Weights of a small image FSQ autoencoder.
Training: adamw at rate 0.0013, 31800 steps.
Rows from block 2 of the encoder of a small image FSQ autoencoder, named by matrix and row number. Rows with one number belong to one neuron. Each number is 500 + 40 x the weight over its row's rms, rounded and kept within 0 to 999. All counts start at 0. Numbers have three digits each.
After each neuron's rows are labels from the 100 images, of 14976, where the neuron reaches its highest value: "strongest on" is what is common among them. Only what is clearly more common there than usual is listed. The data: capsule endoscopy frames (Kvasir-Capsule).
# fc1: MLP up (encoder.blocks.2.mlp.fc1.weight, 384x64), inputs 0-63
# fc2: MLP down (encoder.blocks.2.mlp.fc2.weight, 64x384, transposed), outputs 0-63

fc1.257:439554519562474535465500470515501477472487493456579447559483603513561492564504523510484575463484495526500503524535444427434582494512475550464511488508513477513500502459481467427449472513501563
fc2.257:461538446508519482470485548549523516507454483511533502535462584525537489425495477414485485480588544556452564492502474519474547554489490458507483542469538518518431482477488529497558574586449521
strongest on: finding: ileocecal valve

fc1.250:571503557503513533488544525439527542546535526504603481515537507499545442460523515448543580471515494461517467498454494509433493468488532515488617480526535457555506432472547462513493464524444506
fc2.250:542523485495491486525551569598511545518525488532462535581460541466546519436480421485462493461572586462414501437489486532501538493463516506525500448495513506498524514514480551485533442568506526
strongest on: finding: ileocecal valve

fc1.25:527476563503482505519510464536504460456523508482501440361518500528509477542536506447519499473546461546514518482459484513499561474491507581555512402472442507555545539430507472539555547505457492
fc2.25:497474419532497535465506453413454469508499521526543474481530586503514506505506589530517548497515513523498492498500558478495537490501543614526429486518520543504541492394496444491473441450473466
strongest on: finding: pylorus

fc1.381:530538564507533504509473540481482468536565491453459504537593572487512437500512463521499528478471499545396492583514525411492468433541521514495463461465509479552502423503516495511573480531473481
fc2.381:459508439506444483583542433476593415524576511487545487526478486497522575519471551544503488508503458508505485566461555515454464560568478571500494519466497513482511492498472562496501459528522561
strongest on: finding: pylorus

fc1.163:455483456498473483499458537511456459467521474462486467496451538524486501541496458474474459494457512488483584502496508474543474496468536466522511415563509500640577498532479566456505564542432546
fc2.163:540469506505515456502468485495559481520521590495463483472461513530580434536501496521462545502600465501472473483540459485466496440479467505523477572506485474470523524407503606536444513499565459
strongest on: finding: foreign body; finding: blood fresh

fc1.91:498561386475436506538504508499465456457502454404506466488536488522479462561437455491485512531422488516456503559513458495485471503538469566556532421499548532543515467486453523492551487544503477
fc2.91:553464399534472500608536432475537507466500532497447481509493509486494571596476524495536565550481519518493491484465486431487481489491519498483463509502480394538545510543483544526495527425519505
strongest on: finding: pylorus

fc1.301:427542490564466575499486464523500543476652458460509455481508497461568486544472461473509512503557490520496547529475518493536448502518548503520535473500575440528518420531489489507549480499457510
fc2.301:511493541573506509481513481513489513504521445495513554495455473489385472446432547500524539493494497485485508462515527589514536486423456488541459420505477471584504486537474502494546496581458583
strongest on: finding: ileocecal valve

fc1.133:458486530549431417489515515520555526406529471474403522469540453469473508456564446498489533448489500551474575497494450527508517472442505509492480478547597480534501533466532484474445494523473472
fc2.133:527497556483446490609433541525583511537389464452506528531539481508490548484491478525490500525460452552465475513482523541511479474480485531490571507535565528438466455489530553509475507449511435
strongest on: finding: pylorus

fc1.314:466526527567450605483557392518519505506529462443479606506556545495540499495528499466518504440504459534531563464512557513498496501458568538469513521520506429495530531498538526509455473471507480
fc2.314:523538543490510477499501442433468492511515480422498571475424501498585507493424530481512509493517486476464451564484532522527573414505477434566530479469529496569548509536458471516534575488516533
strongest on: finding: ileocecal valve

fc1.80:534444476484458451459526486551533552486505570475531482494531466542449490469503519497523514473500527540534519436517448527517508480380508436568608447464529486572520517446475561494488460512489503
fc2.80:505506460445456484544550548515533484493509496448530509463460470506516555528475492509470476520520579515439484501485478509530559518527511472506630453531513596486485509454531582518588500433532462
strongest on: finding: pylorus

fc1.311:453554492484499480506487512517507535519500554458490387524548490483558496518601516481465532466577495484458486484424573500493454463538506552485554547473482459539562512477510483552537420467464471
fc2.311:562468532495467519498407443581523493530574483503601532554502441471489536476535518458508503514593561512484454509515483536490483535583488508503485451545534480463517461502453531505535511457503436
strongest on: finding: ileocecal valve

fc1.236:476477501500497485591524468534516535491520453529534515515544492483411476447558521507476486465503407511548499409431537464444480486513512594549518479520486427534493498491558428525525546509459503
fc2.236:468484542514471528489405416509501586512509521535549506478575488489563520535461556516506513481558505548427424470482520485509496400490487494523542507490505483490530496410551499500554487546496558
strongest on: finding: pylorus

fc1.298:448476558518506542530485525514523468510570468530468481477514538467474449497523497457449529511494539561535467486517545547565528469536508504524460443533516411557476494363557526479467436507508551
fc2.298:461472440495512544475477493518468499488586438541503513544490420500492410476444531514531547539474614456518522517531527508500508499564547463486464472518518458522430496541483545511553571560484505
strongest on: finding: ileocecal valve

fc1.329:454460514512451522518570485482541492467583492457563462461525535523477455546494520466523533545474493523438486509581424630533517490542551513477510457503526476512521566519495481494462424538485489
fc2.329:575500484518502514560552539546508564518528499506545494560513508516454499433530517465510511488529512534523498567497538530549595457534479537514444552487465452536478481560534452526484456630469509
strongest on: finding: pylorus

fc1.345:443481509521464541489478460499516475500511506463496526453459482508537531577511486440475542531601447540548515502571530452504546478541496508486606518533511464506542548419479481445505569436446503
fc2.345:417529515499484514431496481459530510540522513489464539452420522485482525455533530512509474498493397541534542507520515523494474539514520560483501504519564436439459448461446520474487631505553508
strongest on: finding: ileocecal valve

fc1.17:521526521539469523496507447517502491535504529419456560528526460514460496465493558497498534417434425566466496511539538534559522487510538436446543536515506437472535511542583548529465513518530420
fc2.17:482498490502463498520493378474463513515490526500455475508444552486449508488523533414504539533523503520501465524514521508484577507451500520486428368511543500563491464544489437512454523423463511
strongest on: finding: ileocecal valve

fc1.59:529397529503499535480492526484438513533491448498477521433499501488546465526513526502541518473594432529483463492482440474535493506555439526510501543513507475539525544427587400557504523445475495
fc2.59:446479429490541492441512486456498530501478509501471441531454455518501500509503473437483460506498468523483545566456513472474487559442506536484480464511414526428512468450492527490454631427560519
strongest on: finding: pylorus

fc1.357:575409479471520481555467503475490527500528428545566532503515474506551433464494469524505547501488554545547538502452462492527540488524432506524545486550507489615542525504486461454503562494494572
fc2.357:460509468509456493464568547507538470534529569473413503507437482493514455548487493520492540481621521501444491441503525541520514530418457553510460525511511528489554502500454589486426485488480523
strongest on: finding: pylorus

fc1.216:504422550464436555513476525448577473486526493491534474497430509525516525480540517406497552535476560526480554553481460508576415489513474483505522481547478493566503530479515533505476514409538459
fc2.216:528512508471551526441479549490486486514497524441543470501440470520629437553598468453494492493464441538519529520475561512494459483449483456511433514516520497515527502466530486524550501600466503
strongest on: finding: pylorus

fc1.110:471540431510486576527412470538508525497499529437527514430527515518534519539399507437494524499546516500559503477476522463466551477512492475494556459516535524457513449486507464501563540400475568
fc2.110:522520579509530503532532497454487554497504480450543589486485507442509554449502503508496492500489588484505491478476571483488533402570558532521456423524469560556489531513468504481557557461551509
strongest on: finding: ileocecal valve

fc1.287:462399536529417527467440460510442503583517449495554443511487505518476463505525547451554524423508503497438504551501567477471520457499517473554530517529470480498434536502494533484450425513485519
fc2.287:477516504503530509438559528536558485484535463521525472463521487497450504508558506390528518480537484468488522472501500564500460511529476402531492543529491506461563463533517385497602544542497531
strongest on: finding: pylorus

fc1.64:531525509497446561476557513449494468466407519484534467511514440530531547448538491569468530524567452517449539578460482555539490501597499519523581496487488427520531473507490480484463464517546487
fc2.64:588482596498494507540492479515541551501493499497479480440496515503436479501540515489511557555538501476447423492464469458509431450431509525528501482519451480596518495486462476507547534496577414
strongest on: finding: pylorus; finding: ileocecal valve

fc1.129:443437477452524463470447506498576528494547497559409489506549494444528394506471509473490487545409497490505572492521500547515536428504438528506486442466450553481529490513508498507489478543518547
fc2.129:504486522508518498511484519515473508492561465480354498479448466488472403541493443566491486506413571505557482491514473488468434476515542492518441542495453472462541514454548523513542541554500502
strongest on: finding: ileocecal valve

fc1.145:457541471523483507486524444546538577539432495533446449571486481435413438479470499499413448488463531491487489464562509533555539476497529461485524508498505554507499512431470474482522453456424487
fc2.145:479501464534541458510482527485549565487473520493421485473511488456522437501546497486487507513495554457464520482534527513498450554537523461509541540447544477412528483500536555525515488668490536
strongest on: finding: ileocecal valve

fc1.269:509515514603505502529523551497568478476530431477525510497456535512500451424516463475464527474506551521488455467510438470556528473581451592471561474507491472500521520459561440522427532508475537
fc2.269:499520466516491469553462461531527511484451502518515469522419485526613545470480498483544476489520420576486488574510505439481439466450477505487533571488469504386524499524495513495460467511565536
strongest on: finding: blood fresh

fc1.251:539499522526521503460485581459525521464550422469531407477552478475496536464435475494518543421552460519578524529506458516532512520532520446467530436475483448560528503591468502541528515483494526
fc2.251:494459521528487506523529519467537508525542448529533505460452410492319559527547501478519482499468588469516496444483530542459522457502471469499504498534487479486501510572503505474512475561505538
strongest on: finding: ileocecal valve

fc1.265:506536535543435534514534435495473593450486427495466495481526511455542527427560464499514576487515500489548559468498515499519441493456470540428489473509568448519532532521554482561539530567511484
fc2.265:485500535489489486528488533484521492533595533450458545442474442475434480494574573569518488505493440464425417456515488534546523488481438473522475444530529503507528507542465468502488480414449532
strongest on: finding: ileocecal valve

fc1.19:514458520444500493418439516495531507470465502534523493466479520487535543511509488559505441486548576387440481471422443527536547521466458485484511481568521539464590495518531532465451472487477537
fc2.19:505499435508502503492485506493496542508512527510424501472440466526432544469457520616481469483544541532494505542497485507474487452555512515500425530507556500507519506526531571504550586600461419
strongest on: finding: blood fresh

fc1.47:504528506503559522442550478486498575454414480532478427489525540502440474443468485499464481484496494482480506523497484461579515497460494444505461559541443543474505522459533587384502470544472470
fc2.47:514463457465454456564471550513491534478490522526434514489502477522595457506471560515480449544565469506502550453482506523492427482483474511515579588463517515533527492510535568550610485510474509
strongest on: finding: pylorus

fc1.372:520485507624498539522537425500484505426567484511501458518565517451452527529462550493527531481520427495507532429521545568507429538502480517500541434513490442512472472527491471500480535553535554
fc2.372:482520463481535466451459477531516501494548522479584545468526545490507596426503542395526498487560579479494444514481455516486596389514471484494500501516529540495541512532478500494532504485487484
strongest on: finding: ileocecal valve

fc1.66:576473532503460537575574551470503490485471541497536483439537522507594471536473478518485493539591539546545499448541442501453547513527463434490581466536527467515451547530511465504466530495506495
fc2.66:507452456517510505493496454435519551512476537466562508530515511513459584411468524473512458521480506554459498530458539559450575505494485583510540565528519538459502493522520606468521544548537532
strongest on: finding: ileocecal valve

fc1.377:504552498527516561493413459502508527514491478501618557507514560513466535497526501498496482520451531533558533540447460487470443505548548518513557490484459445511499444536487429510517473403440550
fc2.377:502500490494477527510465467479412487502448500506529499553446441520506530441464604454499510484471636540525479542490524503507452554486491460519530569478575491481512489490519566495507557572512515
strongest on: finding: ileocecal valve

fc1.300:506590534494574506516511455518457516431505485447543515496489483582460493520421493482538450497463448464566491528505520487459472556522497489480463524573430561472482453466479549483546462477418466
fc2.300:503471510470470502434557544520497464518408567531490466554486480531466627527439527415504455492538441513465518498515534521460459459498489496506569542483577508528508508504531469508450507487468441
strongest on: finding: ileocecal valve

fc1.352:518512618480563528519551508469478492488545497467529479432531526514527508476512483495512504463537480541550523499548463503504553459560491568518534460522496469556589597423536465539477505453450527
fc2.352:498507445531466537514521477357506523525518559501515468540416471512533507456546524435517535537515526498501475498464501492475470557441522541497419526478446462474444508554463554492523501458565548
strongest on: finding: ileocecal valve; finding: pylorus

fc1.293:523438560478468467529544451527494519499471454465516501503529442524565526501516546572537539462478465521540537497489479533512542461400528485538576517550456462522482541519506511477480572592476419
fc2.293:427505487463476489552476529570518463520513538482469556480514494500417616541529510453505475503464532498474463449514420477561498538565495519477497495514547523453478450474513516496486456385487454
strongest on: finding: pylorus

fc1.138:428442476555530522498494534474473533431481514454469489425496502559511438504461466464464474454465489459501547537432455458454476516517472473514489555611482525593544533483504542448507454488515493
fc2.138:497432516526550466479456458531444546477503479489461514470525477555544474548536502442432566534462514473520506464537411529481419423523511442510458585522457439484499540521506478532517502452546518
strongest on: finding: pylorus

fc1.52:554496574564435500480527532447519515531501463515528502485484515470446469513546481560514566475484516449542547522486482451476486530509543552505619486494469463571576538468530438490513550572521491
fc2.52:482538518473486491509533443488491408493536495494431520554534483527456494593566396502509524498478442489527450448498475529598528534485481511521401529525540507475577492483473494490459485472485478
strongest on: finding: ileocecal valve

fc1.242:495505591517503519592514516519479518564512515491484547503479486497503473542578561452540534457550506416509460498505476545483463516533447576499529521521535492578485447404527568527492521539505536
fc2.242:425435511483482518484488497485554548542491452544456525438441536485456518446586444478529544563547458561441495495512486514538507498431480562497556497520511458459492499467448500484509566431471541
strongest on: finding: pylorus

fc1.30:533500540582504472528470450531497502518530569535481454466546462573566492493528523504484475543501482545437562495479377420466479446456552507487497470504503478565552498524482480503457523498427485
fc2.30:478512523460525461548559458501545440544523511461544518472532535521464521526526471460503484484479453560576475531475542482528426545560470454493470451504561482384567439532491555496470469500541475
strongest on: finding: pylorus

fc1.154:533451503521435446523573526522499527498458500484507503518508546576536584423518494440467529496455479560473537539496518513492507467434505435501499462518563451557490506449532412491573521465553509
fc2.154:487550452487482548526528466522526529534554467488488530404448415522522483530503485555511495478484589468469453533481544507453509521465482483527518476532515490456546541554461361494479567522479492
strongest on: finding: ileocecal valve

fc1.364:482416498517491549527449505483508540501440488493531542529352531515545505486553502434473559498483528506513528542469491494554490535549450587482604520508498469520578484469496514499488522507482492
fc2.364:472526568496542503536535541588483455492456492518448494541455483503521438528537495565508545498532477522547515481509469549513470548573473493499484588507586451528479516548522455497444600505533546
strongest on: finding: ileocecal valve

fc1.27:463512519496518512477567516508488563491607558510576471506483451504486502482553475520484515528539504516533547521416438481488493491525481450479541539517411478564558502491514387521480488501533426
fc2.27:529497520525504471425455528528453554500505508497541466505602496493574489446496521529521525533541426481474505458481498500497449469399521566495525544520590533513484507574514531509550461429529459
strongest on: finding: ileocecal valve

fc1.141:379526460495493419482586447466462560510532436528517486514450570511471457494472482434518469506484474529520467520533555408485486463491503520471567568485527511495496488516522549460439507504485504
fc2.141:544535523419486459484465510545609494500534489506561478436517493484521526503487521455546470508465547496472477535481480445485490478522469436512665529496506450428528497519509473480526511539529486
strongest on: finding: pylorus

fc1.79:465460505413454522507474486568497449478533493449535514482508536475530486501477426444499478520462472461490576528476498477467554447464477468453480440519482526575557462464564520491559526477412569
fc2.79:525493444477509476596545479496521510464529556442490481454507548475535477501519552522514543567605506492435425523464465462486499483455521567503448492479533504502587497511494560564493514465564468
strongest on: finding: blood fresh

fc1.363:519579543509511499489463532459499509481474498410499448564533467463514465522510448513459528505493478503513511455495395440527457492472494470535516528527518451516484451505608437570466458435543552
fc2.363:598420461480463478538478509463529482454477460458581481531558471507500509508504543519488544506489482534454466505471522542512512527487499586511415554568567533556499465602502481500520537503476469
strongest on: finding: ileocecal valve

fc1.135:482534562505535537546499480442520434505486568522426435495472469536571477584550569512483516541567521534530501483499499529554469440536485532572517493441509450512531543516491476580466485466498527
fc2.135:525518551471489510470449473501542558464436527503446465528485484505523434558592490471466507542485440524495488491498500488422482488494542530540524428480514532543474510541486602535499548532529387
strongest on: finding: pylorus

fc1.349:522471546547496493497542545475533502506527487475627476461572567485475455539486483469512548486546490480570484492546436492555512442586455516502546458537503455494505516512518389505481534490475516
fc2.349:559491482527458493560525464494525487523536516499512474510445494498482562428495516475518507513578580473409501495491526548481564509395481570502510540501537505537515476530515558493492445617522487
strongest on: finding: ileocecal valve

fc1.53:483493473492469465548500563564567472478541559503564512510509573504547462502515449488503498509474527505507490578531497554490504463566526436491529486516540473517489419465595423468451581537475482
fc2.53:544568452434505496524452461539624506498511557483534451492481523494535480521483483514532482503476426521424466545490464493475476478466471528499545585481577502530534498512518580523511493578502447
strongest on: finding: blood fresh

fc1.118:478532448526538477543466496489490532471509541496499509494570620481498480510508551535518550507577474482474521445476445503458434481459493562506514485506506461519466439440494578470528553484406567
fc2.118:445520498511543458460510528562456474495437470514551487484539583485526516480551511436509497501531523472560527457509452535534424532385486513479466551499548525441489500510510458490562519457416458
strongest on: finding: pylorus

fc1.190:448607549541470497501489569518514536526521553476565409462525490529541440492481527507513527491464458519513502515453486434526565493538511607515545535504516427521483521553536499536459489489448479
fc2.190:484527525457513468533490529478516560507457542528429481520611535491501492378500443404501533507573499558531478513477526509528543494503539445464488464545470498435458455542488533515548498510508522
strongest on: finding: pylorus

fc1.192:525444509550511473550453501449418438469461504432595517527438492519502508549470494472432530499466518520432537516509425506573514476532496467519489533536464491587528518457443545507496493498446531
fc2.192:499428462495492472504508497484583430556546521530451473533447508525552448610516444491455569495505513472541471444534476481481535528482444501527427551560491485476497533474498568500465455470542525
strongest on: finding: foreign body

fc1.90:568468489459496476492493496500476512499535513456502524449525508536480471518516473439500479484592440558593495486536431523522580463469472492534571496494482490539601564593471505457463483535508489
fc2.90:509491503522419459464506549484465465522543513486478500566439549503499516453433518462506508514576458504555468521498473553523634599486477511496581463496490534438535509518483555479502510515502531
strongest on: finding: blood fresh

fc1.153:490496580508521533473478536499518483526535537459573497482508433531469501502472572506479566519418473518516512478451451410531564469507448475562550474535451523555501512404467476518465466447472518
fc2.153:516459383502483482531556559475497511496535492464505490486511507483508497573541499433484519496487582477414457442468530548516479520544479572516455509512467536620518539523475486504553478453501538
strongest on: finding: pylorus

fc1.99:459499484508523542478504490472579502465474485523438520443437516504510444433458464468472469475555509525470546459488450508547569435445485495527530572525533485583561537441471546456543457475544470
fc2.99:416491463464484487460520514496484535498507556479366489450454469520476567401499552532454447473531467515508486552518473531528507519486488508499518607505513567487521532507556526509524468558478484
strongest on: finding: ileocecal valve

fc1.85:509521463534497534521512518493514497481542435488544498519570485403514483463487538485472567526525510496411456365589535543485546524507457488446555517479486478517475495516507528513462539522511578
fc2.85:573482486481498456440489562493561547504564508487468539478618525499530576538518504428487477493429468503455522522500462536539491512525462534481549472506496528488554483512554465521405479555498450
strongest on: finding: ileocecal valve

fc1.243:481388525523433525473487464456479537490554470527563484459464542501490498488562549458490545458447565514490542540470483421515434479522467496550502554500477496525477528579520541487457447495501423
fc2.243:442487467517566525419576587508498487507560480506504494500409475477482386534585509485499499495483446490506558462508508535516490436500464481525537593507509459505536501538520516495543509516474549
strongest on: finding: ileocecal valve

fc1.333:510461525532483456483490562464470445532520549452561472422438510556520546509565515469529512435471542524470483540575462521532512488409514514468497543535511437548513536540509508470543481502476597
fc2.333:607521512518480509532505583490472523546448488479445538491514454499561583560498423510487495491445517497492526486520520455552466468468460499507498515467504498439550526544515450477448410556432524
strongest on: finding: pylorus

fc1.119:457439484540455535485442452567515481447500469505529483554430569522462561600454543410481564485481501537522505506509508453502529492488444541517517521522468471527553468513507419437471506516520516
fc2.119:471534487455560509440454500491529491518520459510514502560426533519484499419523481465489448452556517551539619439489504505480473514552534503499456587500569497468455476459525473482483565499464449
strongest on: finding: ileocecal valve

fc1.356:545482509519489537555426552468484486479536470459507523543412593488546473491588452498483522486496496589525505497508483413448499484527466548492516501516524448522500424462482594499506501449481517
fc2.356:453504437464519505556565570527535432524474409498473493507532466514516477499536528572475487503554564477450520503518531529523417554523494528537548503511592519527490488539501525506558533529419550
strongest on: finding: ileocecal valve

fc1.98:451482513503468506491474505468509497478520491498573512480502567512566512464499487512493509461600492514515532452523467381471517431551481571570577445519485460525520507428578453489475531482491536
fc2.98:482533530531432474469515488479503509501483497479424501490393570499548497494488513480496482523575526464478530527520515560507387576451484565493585557518518494471479477468479579481533535500498547
strongest on: finding: ileocecal valve; finding: pylorus

fc1.181:542460516509507450551480490516418497480534539422499517490452527463450504462493478466478517452461503492474583467540431463571534486521434431468459480509460494623503480516483526443515458525468531
fc2.181:533503567490542474529509507456577440520519524493523480503507525516615438457529506463466551486619468499466470491493493459496509547456477528538487487563494515494504512432489545482455476401554487
strongest on: finding: foreign body

fc1.89:516531469511519569469446420541480544517513532403527463487511486517549526487480514401482549469516493523555516523540471452525511474525457491572579503538508453466573558498529493558552478442497518
fc2.89:457519496487492487449473468483469399506536495484564503526421471490438528470498578433478472476469541490467494536510545509493517521559478484491500479499586495587492497601481459514499581569487524
strongest on: finding: ileocecal valve

fc1.114:499443519580465519571530516490453511442477525441475497489498528501474515538493509464427500475469478554519578503476446519586502467567502469511501483532500464646494467500476492456491455552461516
fc2.114:512541639506511499541516495517568510533462510508559495477479523523533465462549506483506569470604455452446446520496527425515482533443477527519492445537464444471518513490425496483489463466525504
strongest on: finding: pylorus; finding: foreign body

fc1.292:436516485500467463543512431496486557513476523425530511472411565538552429420443414477533493476513493533494478474490529449463518508476487573428561536514499517503500519431522477538552495472501490
fc2.292:596505464525508496534456511470543514470442472531628506501490505470522576467500519469561515524519518498522472530449521405473584448509520468496552418483500449480515489545467508521525448498532520
strongest on: finding: pylorus

fc1.247:466551493552509566560550481481505539422536511457496585457485454433509469527570507526507521559529520500487563444506489525520457506465531548529557427531495421533517438542500521517524519545553494
fc2.247:495559526495547458465564502503501416523505498465502518526541577485474592442553552499496493504539449438464444523504488522549495517459468546512449439498495529481515500460465377486530430501507514
strongest on: finding: ileocecal valve

fc1.57:421471503495498545431488437535573505488590523435508410452552518520445467515488543501504561507488493531528555469443501433493488520555516514542561463495482478521558498473456420523495470487525510
fc2.57:558447485454482508506508504467521539508523502482652501494525460457441501456513532462502540512520604460451502494533479463514470408517493573501533484474456450600510483487497508504521524516474501
strongest on: finding: pylorus; finding: ileocecal valve

fc1.330:487470518534474511440488425461445509429574479490542513513415564544540483603534589492476552480512444531488534522493509537514462471576453487521497499517505509522499512490478498459465423440510523
fc2.330:562447509468515536415506622546495509475578510496591457502520470486555464550516448462506468468499429504518574438501481510495494454541514490517445531503512484535480528512560467495465547539493471
strongest on: finding: pylorus

fc1.282:463504481492505568556492534519484565505450523536485525534435540467461434500500469440482497482508534534482499517542558541516507451560490497515486505488450544498415533419533499424598529508410525
fc2.282:486477485493504474532542568443566442512434524497566455504501575457567446535552505440519479495565511516500514482488514485502495541490486461518521487478549483455559514484500416526417437420518556
strongest on: finding: pylorus; finding: lymphangiectasia

fc1.171:449430477601436456584512523529473519481504439478540476478495468464487520534499472483452602516486483515506598473507484517517501496506483461504547444495492477639498470476514498485521494517465512
fc2.171:452520537518534463488493473549502555546474503454515485505549531537571495427502520493470528462513470408431412534533477498551511441436502543510497471560423521463517538514455460484484447484567549
strongest on: finding: foreign body

fc1.218:459518465554474643495519436493527493502494458469432566487525459529501486549563491458485493466512550503502550503451532474498476490488578502517488429512519463530571512540562546540493456452529471
fc2.218:558543540506454514529543430453458508509578509444479555471461481514524451563466509526496509502556553514481463515504527525559467447485460403535471494496506472564524498524482447484491490498397580
strongest on: finding: pylorus

fc1.178:477515512565528499535483520483552538489547465456541482506580527531577438457525490502496528505494516485509499519528437443461527424591481495466583571495494443519510527552517443406506459482478528
fc2.178:574560499512503481556465509544554510550542485457529501572407472504460498481470473483488462512525481521487489445495511510521384505452504582495567613504532514451503457449515503513493484531519526
strongest on: finding: ileocecal valve

fc1.225:453521526488422560479487421505486518468518520443500531514488520534529537536460567527473545494526473502535555498488476503517573405549499580487553449477539463489533509427479527446526448519479585
fc2.225:481491563502456505444509491520473473521450461506524501544501567478533496386541501395478492476512476500503568506521478530469453543466514551495544428532482464490440511510464458507567605533518470
strongest on: finding: pylorus

fc1.205:503561445554543523524518475457528528550514504550433517422528572508554486455551537514456573464568502491457518553516529478505405415479525491475549516455519451497546513453518508485492512459459505
fc2.205:486531584455495492456513463566507515480428504503376489429487478496574496518547496505500469508559460511531463558472465473487408530486536513508481487493564519410501527470523517515577527489488482
strongest on: finding: ileocecal valve

fc1.234:459486477459490459504583509424431572502462549513516491519495501523513478496511488474511456537511487592534458468503541487468390454555465542526523497464494570492397474487483475484532558494459464
fc2.234:502481509463482504490498525491540462502462488501576467570501563506566448552503480381507478495487428513525552471490518491500550518525485462511639491498536496503471500471511439511430458427503500
strongest on: finding: foreign body

fc1.233:437532533520443554442554484463524537498556494437536563471582560560470486415500518453504503496480474535575502467509464462515558497513471551535611475514519475491523508466530487457472472502466508
fc2.233:487527504530462516515474538434536511540517495484565546529409539498611474432506482423509466510489471507425514499495490537509477492578484465535530499502456500483517495501490593479559457597482527
strongest on: finding: pylorus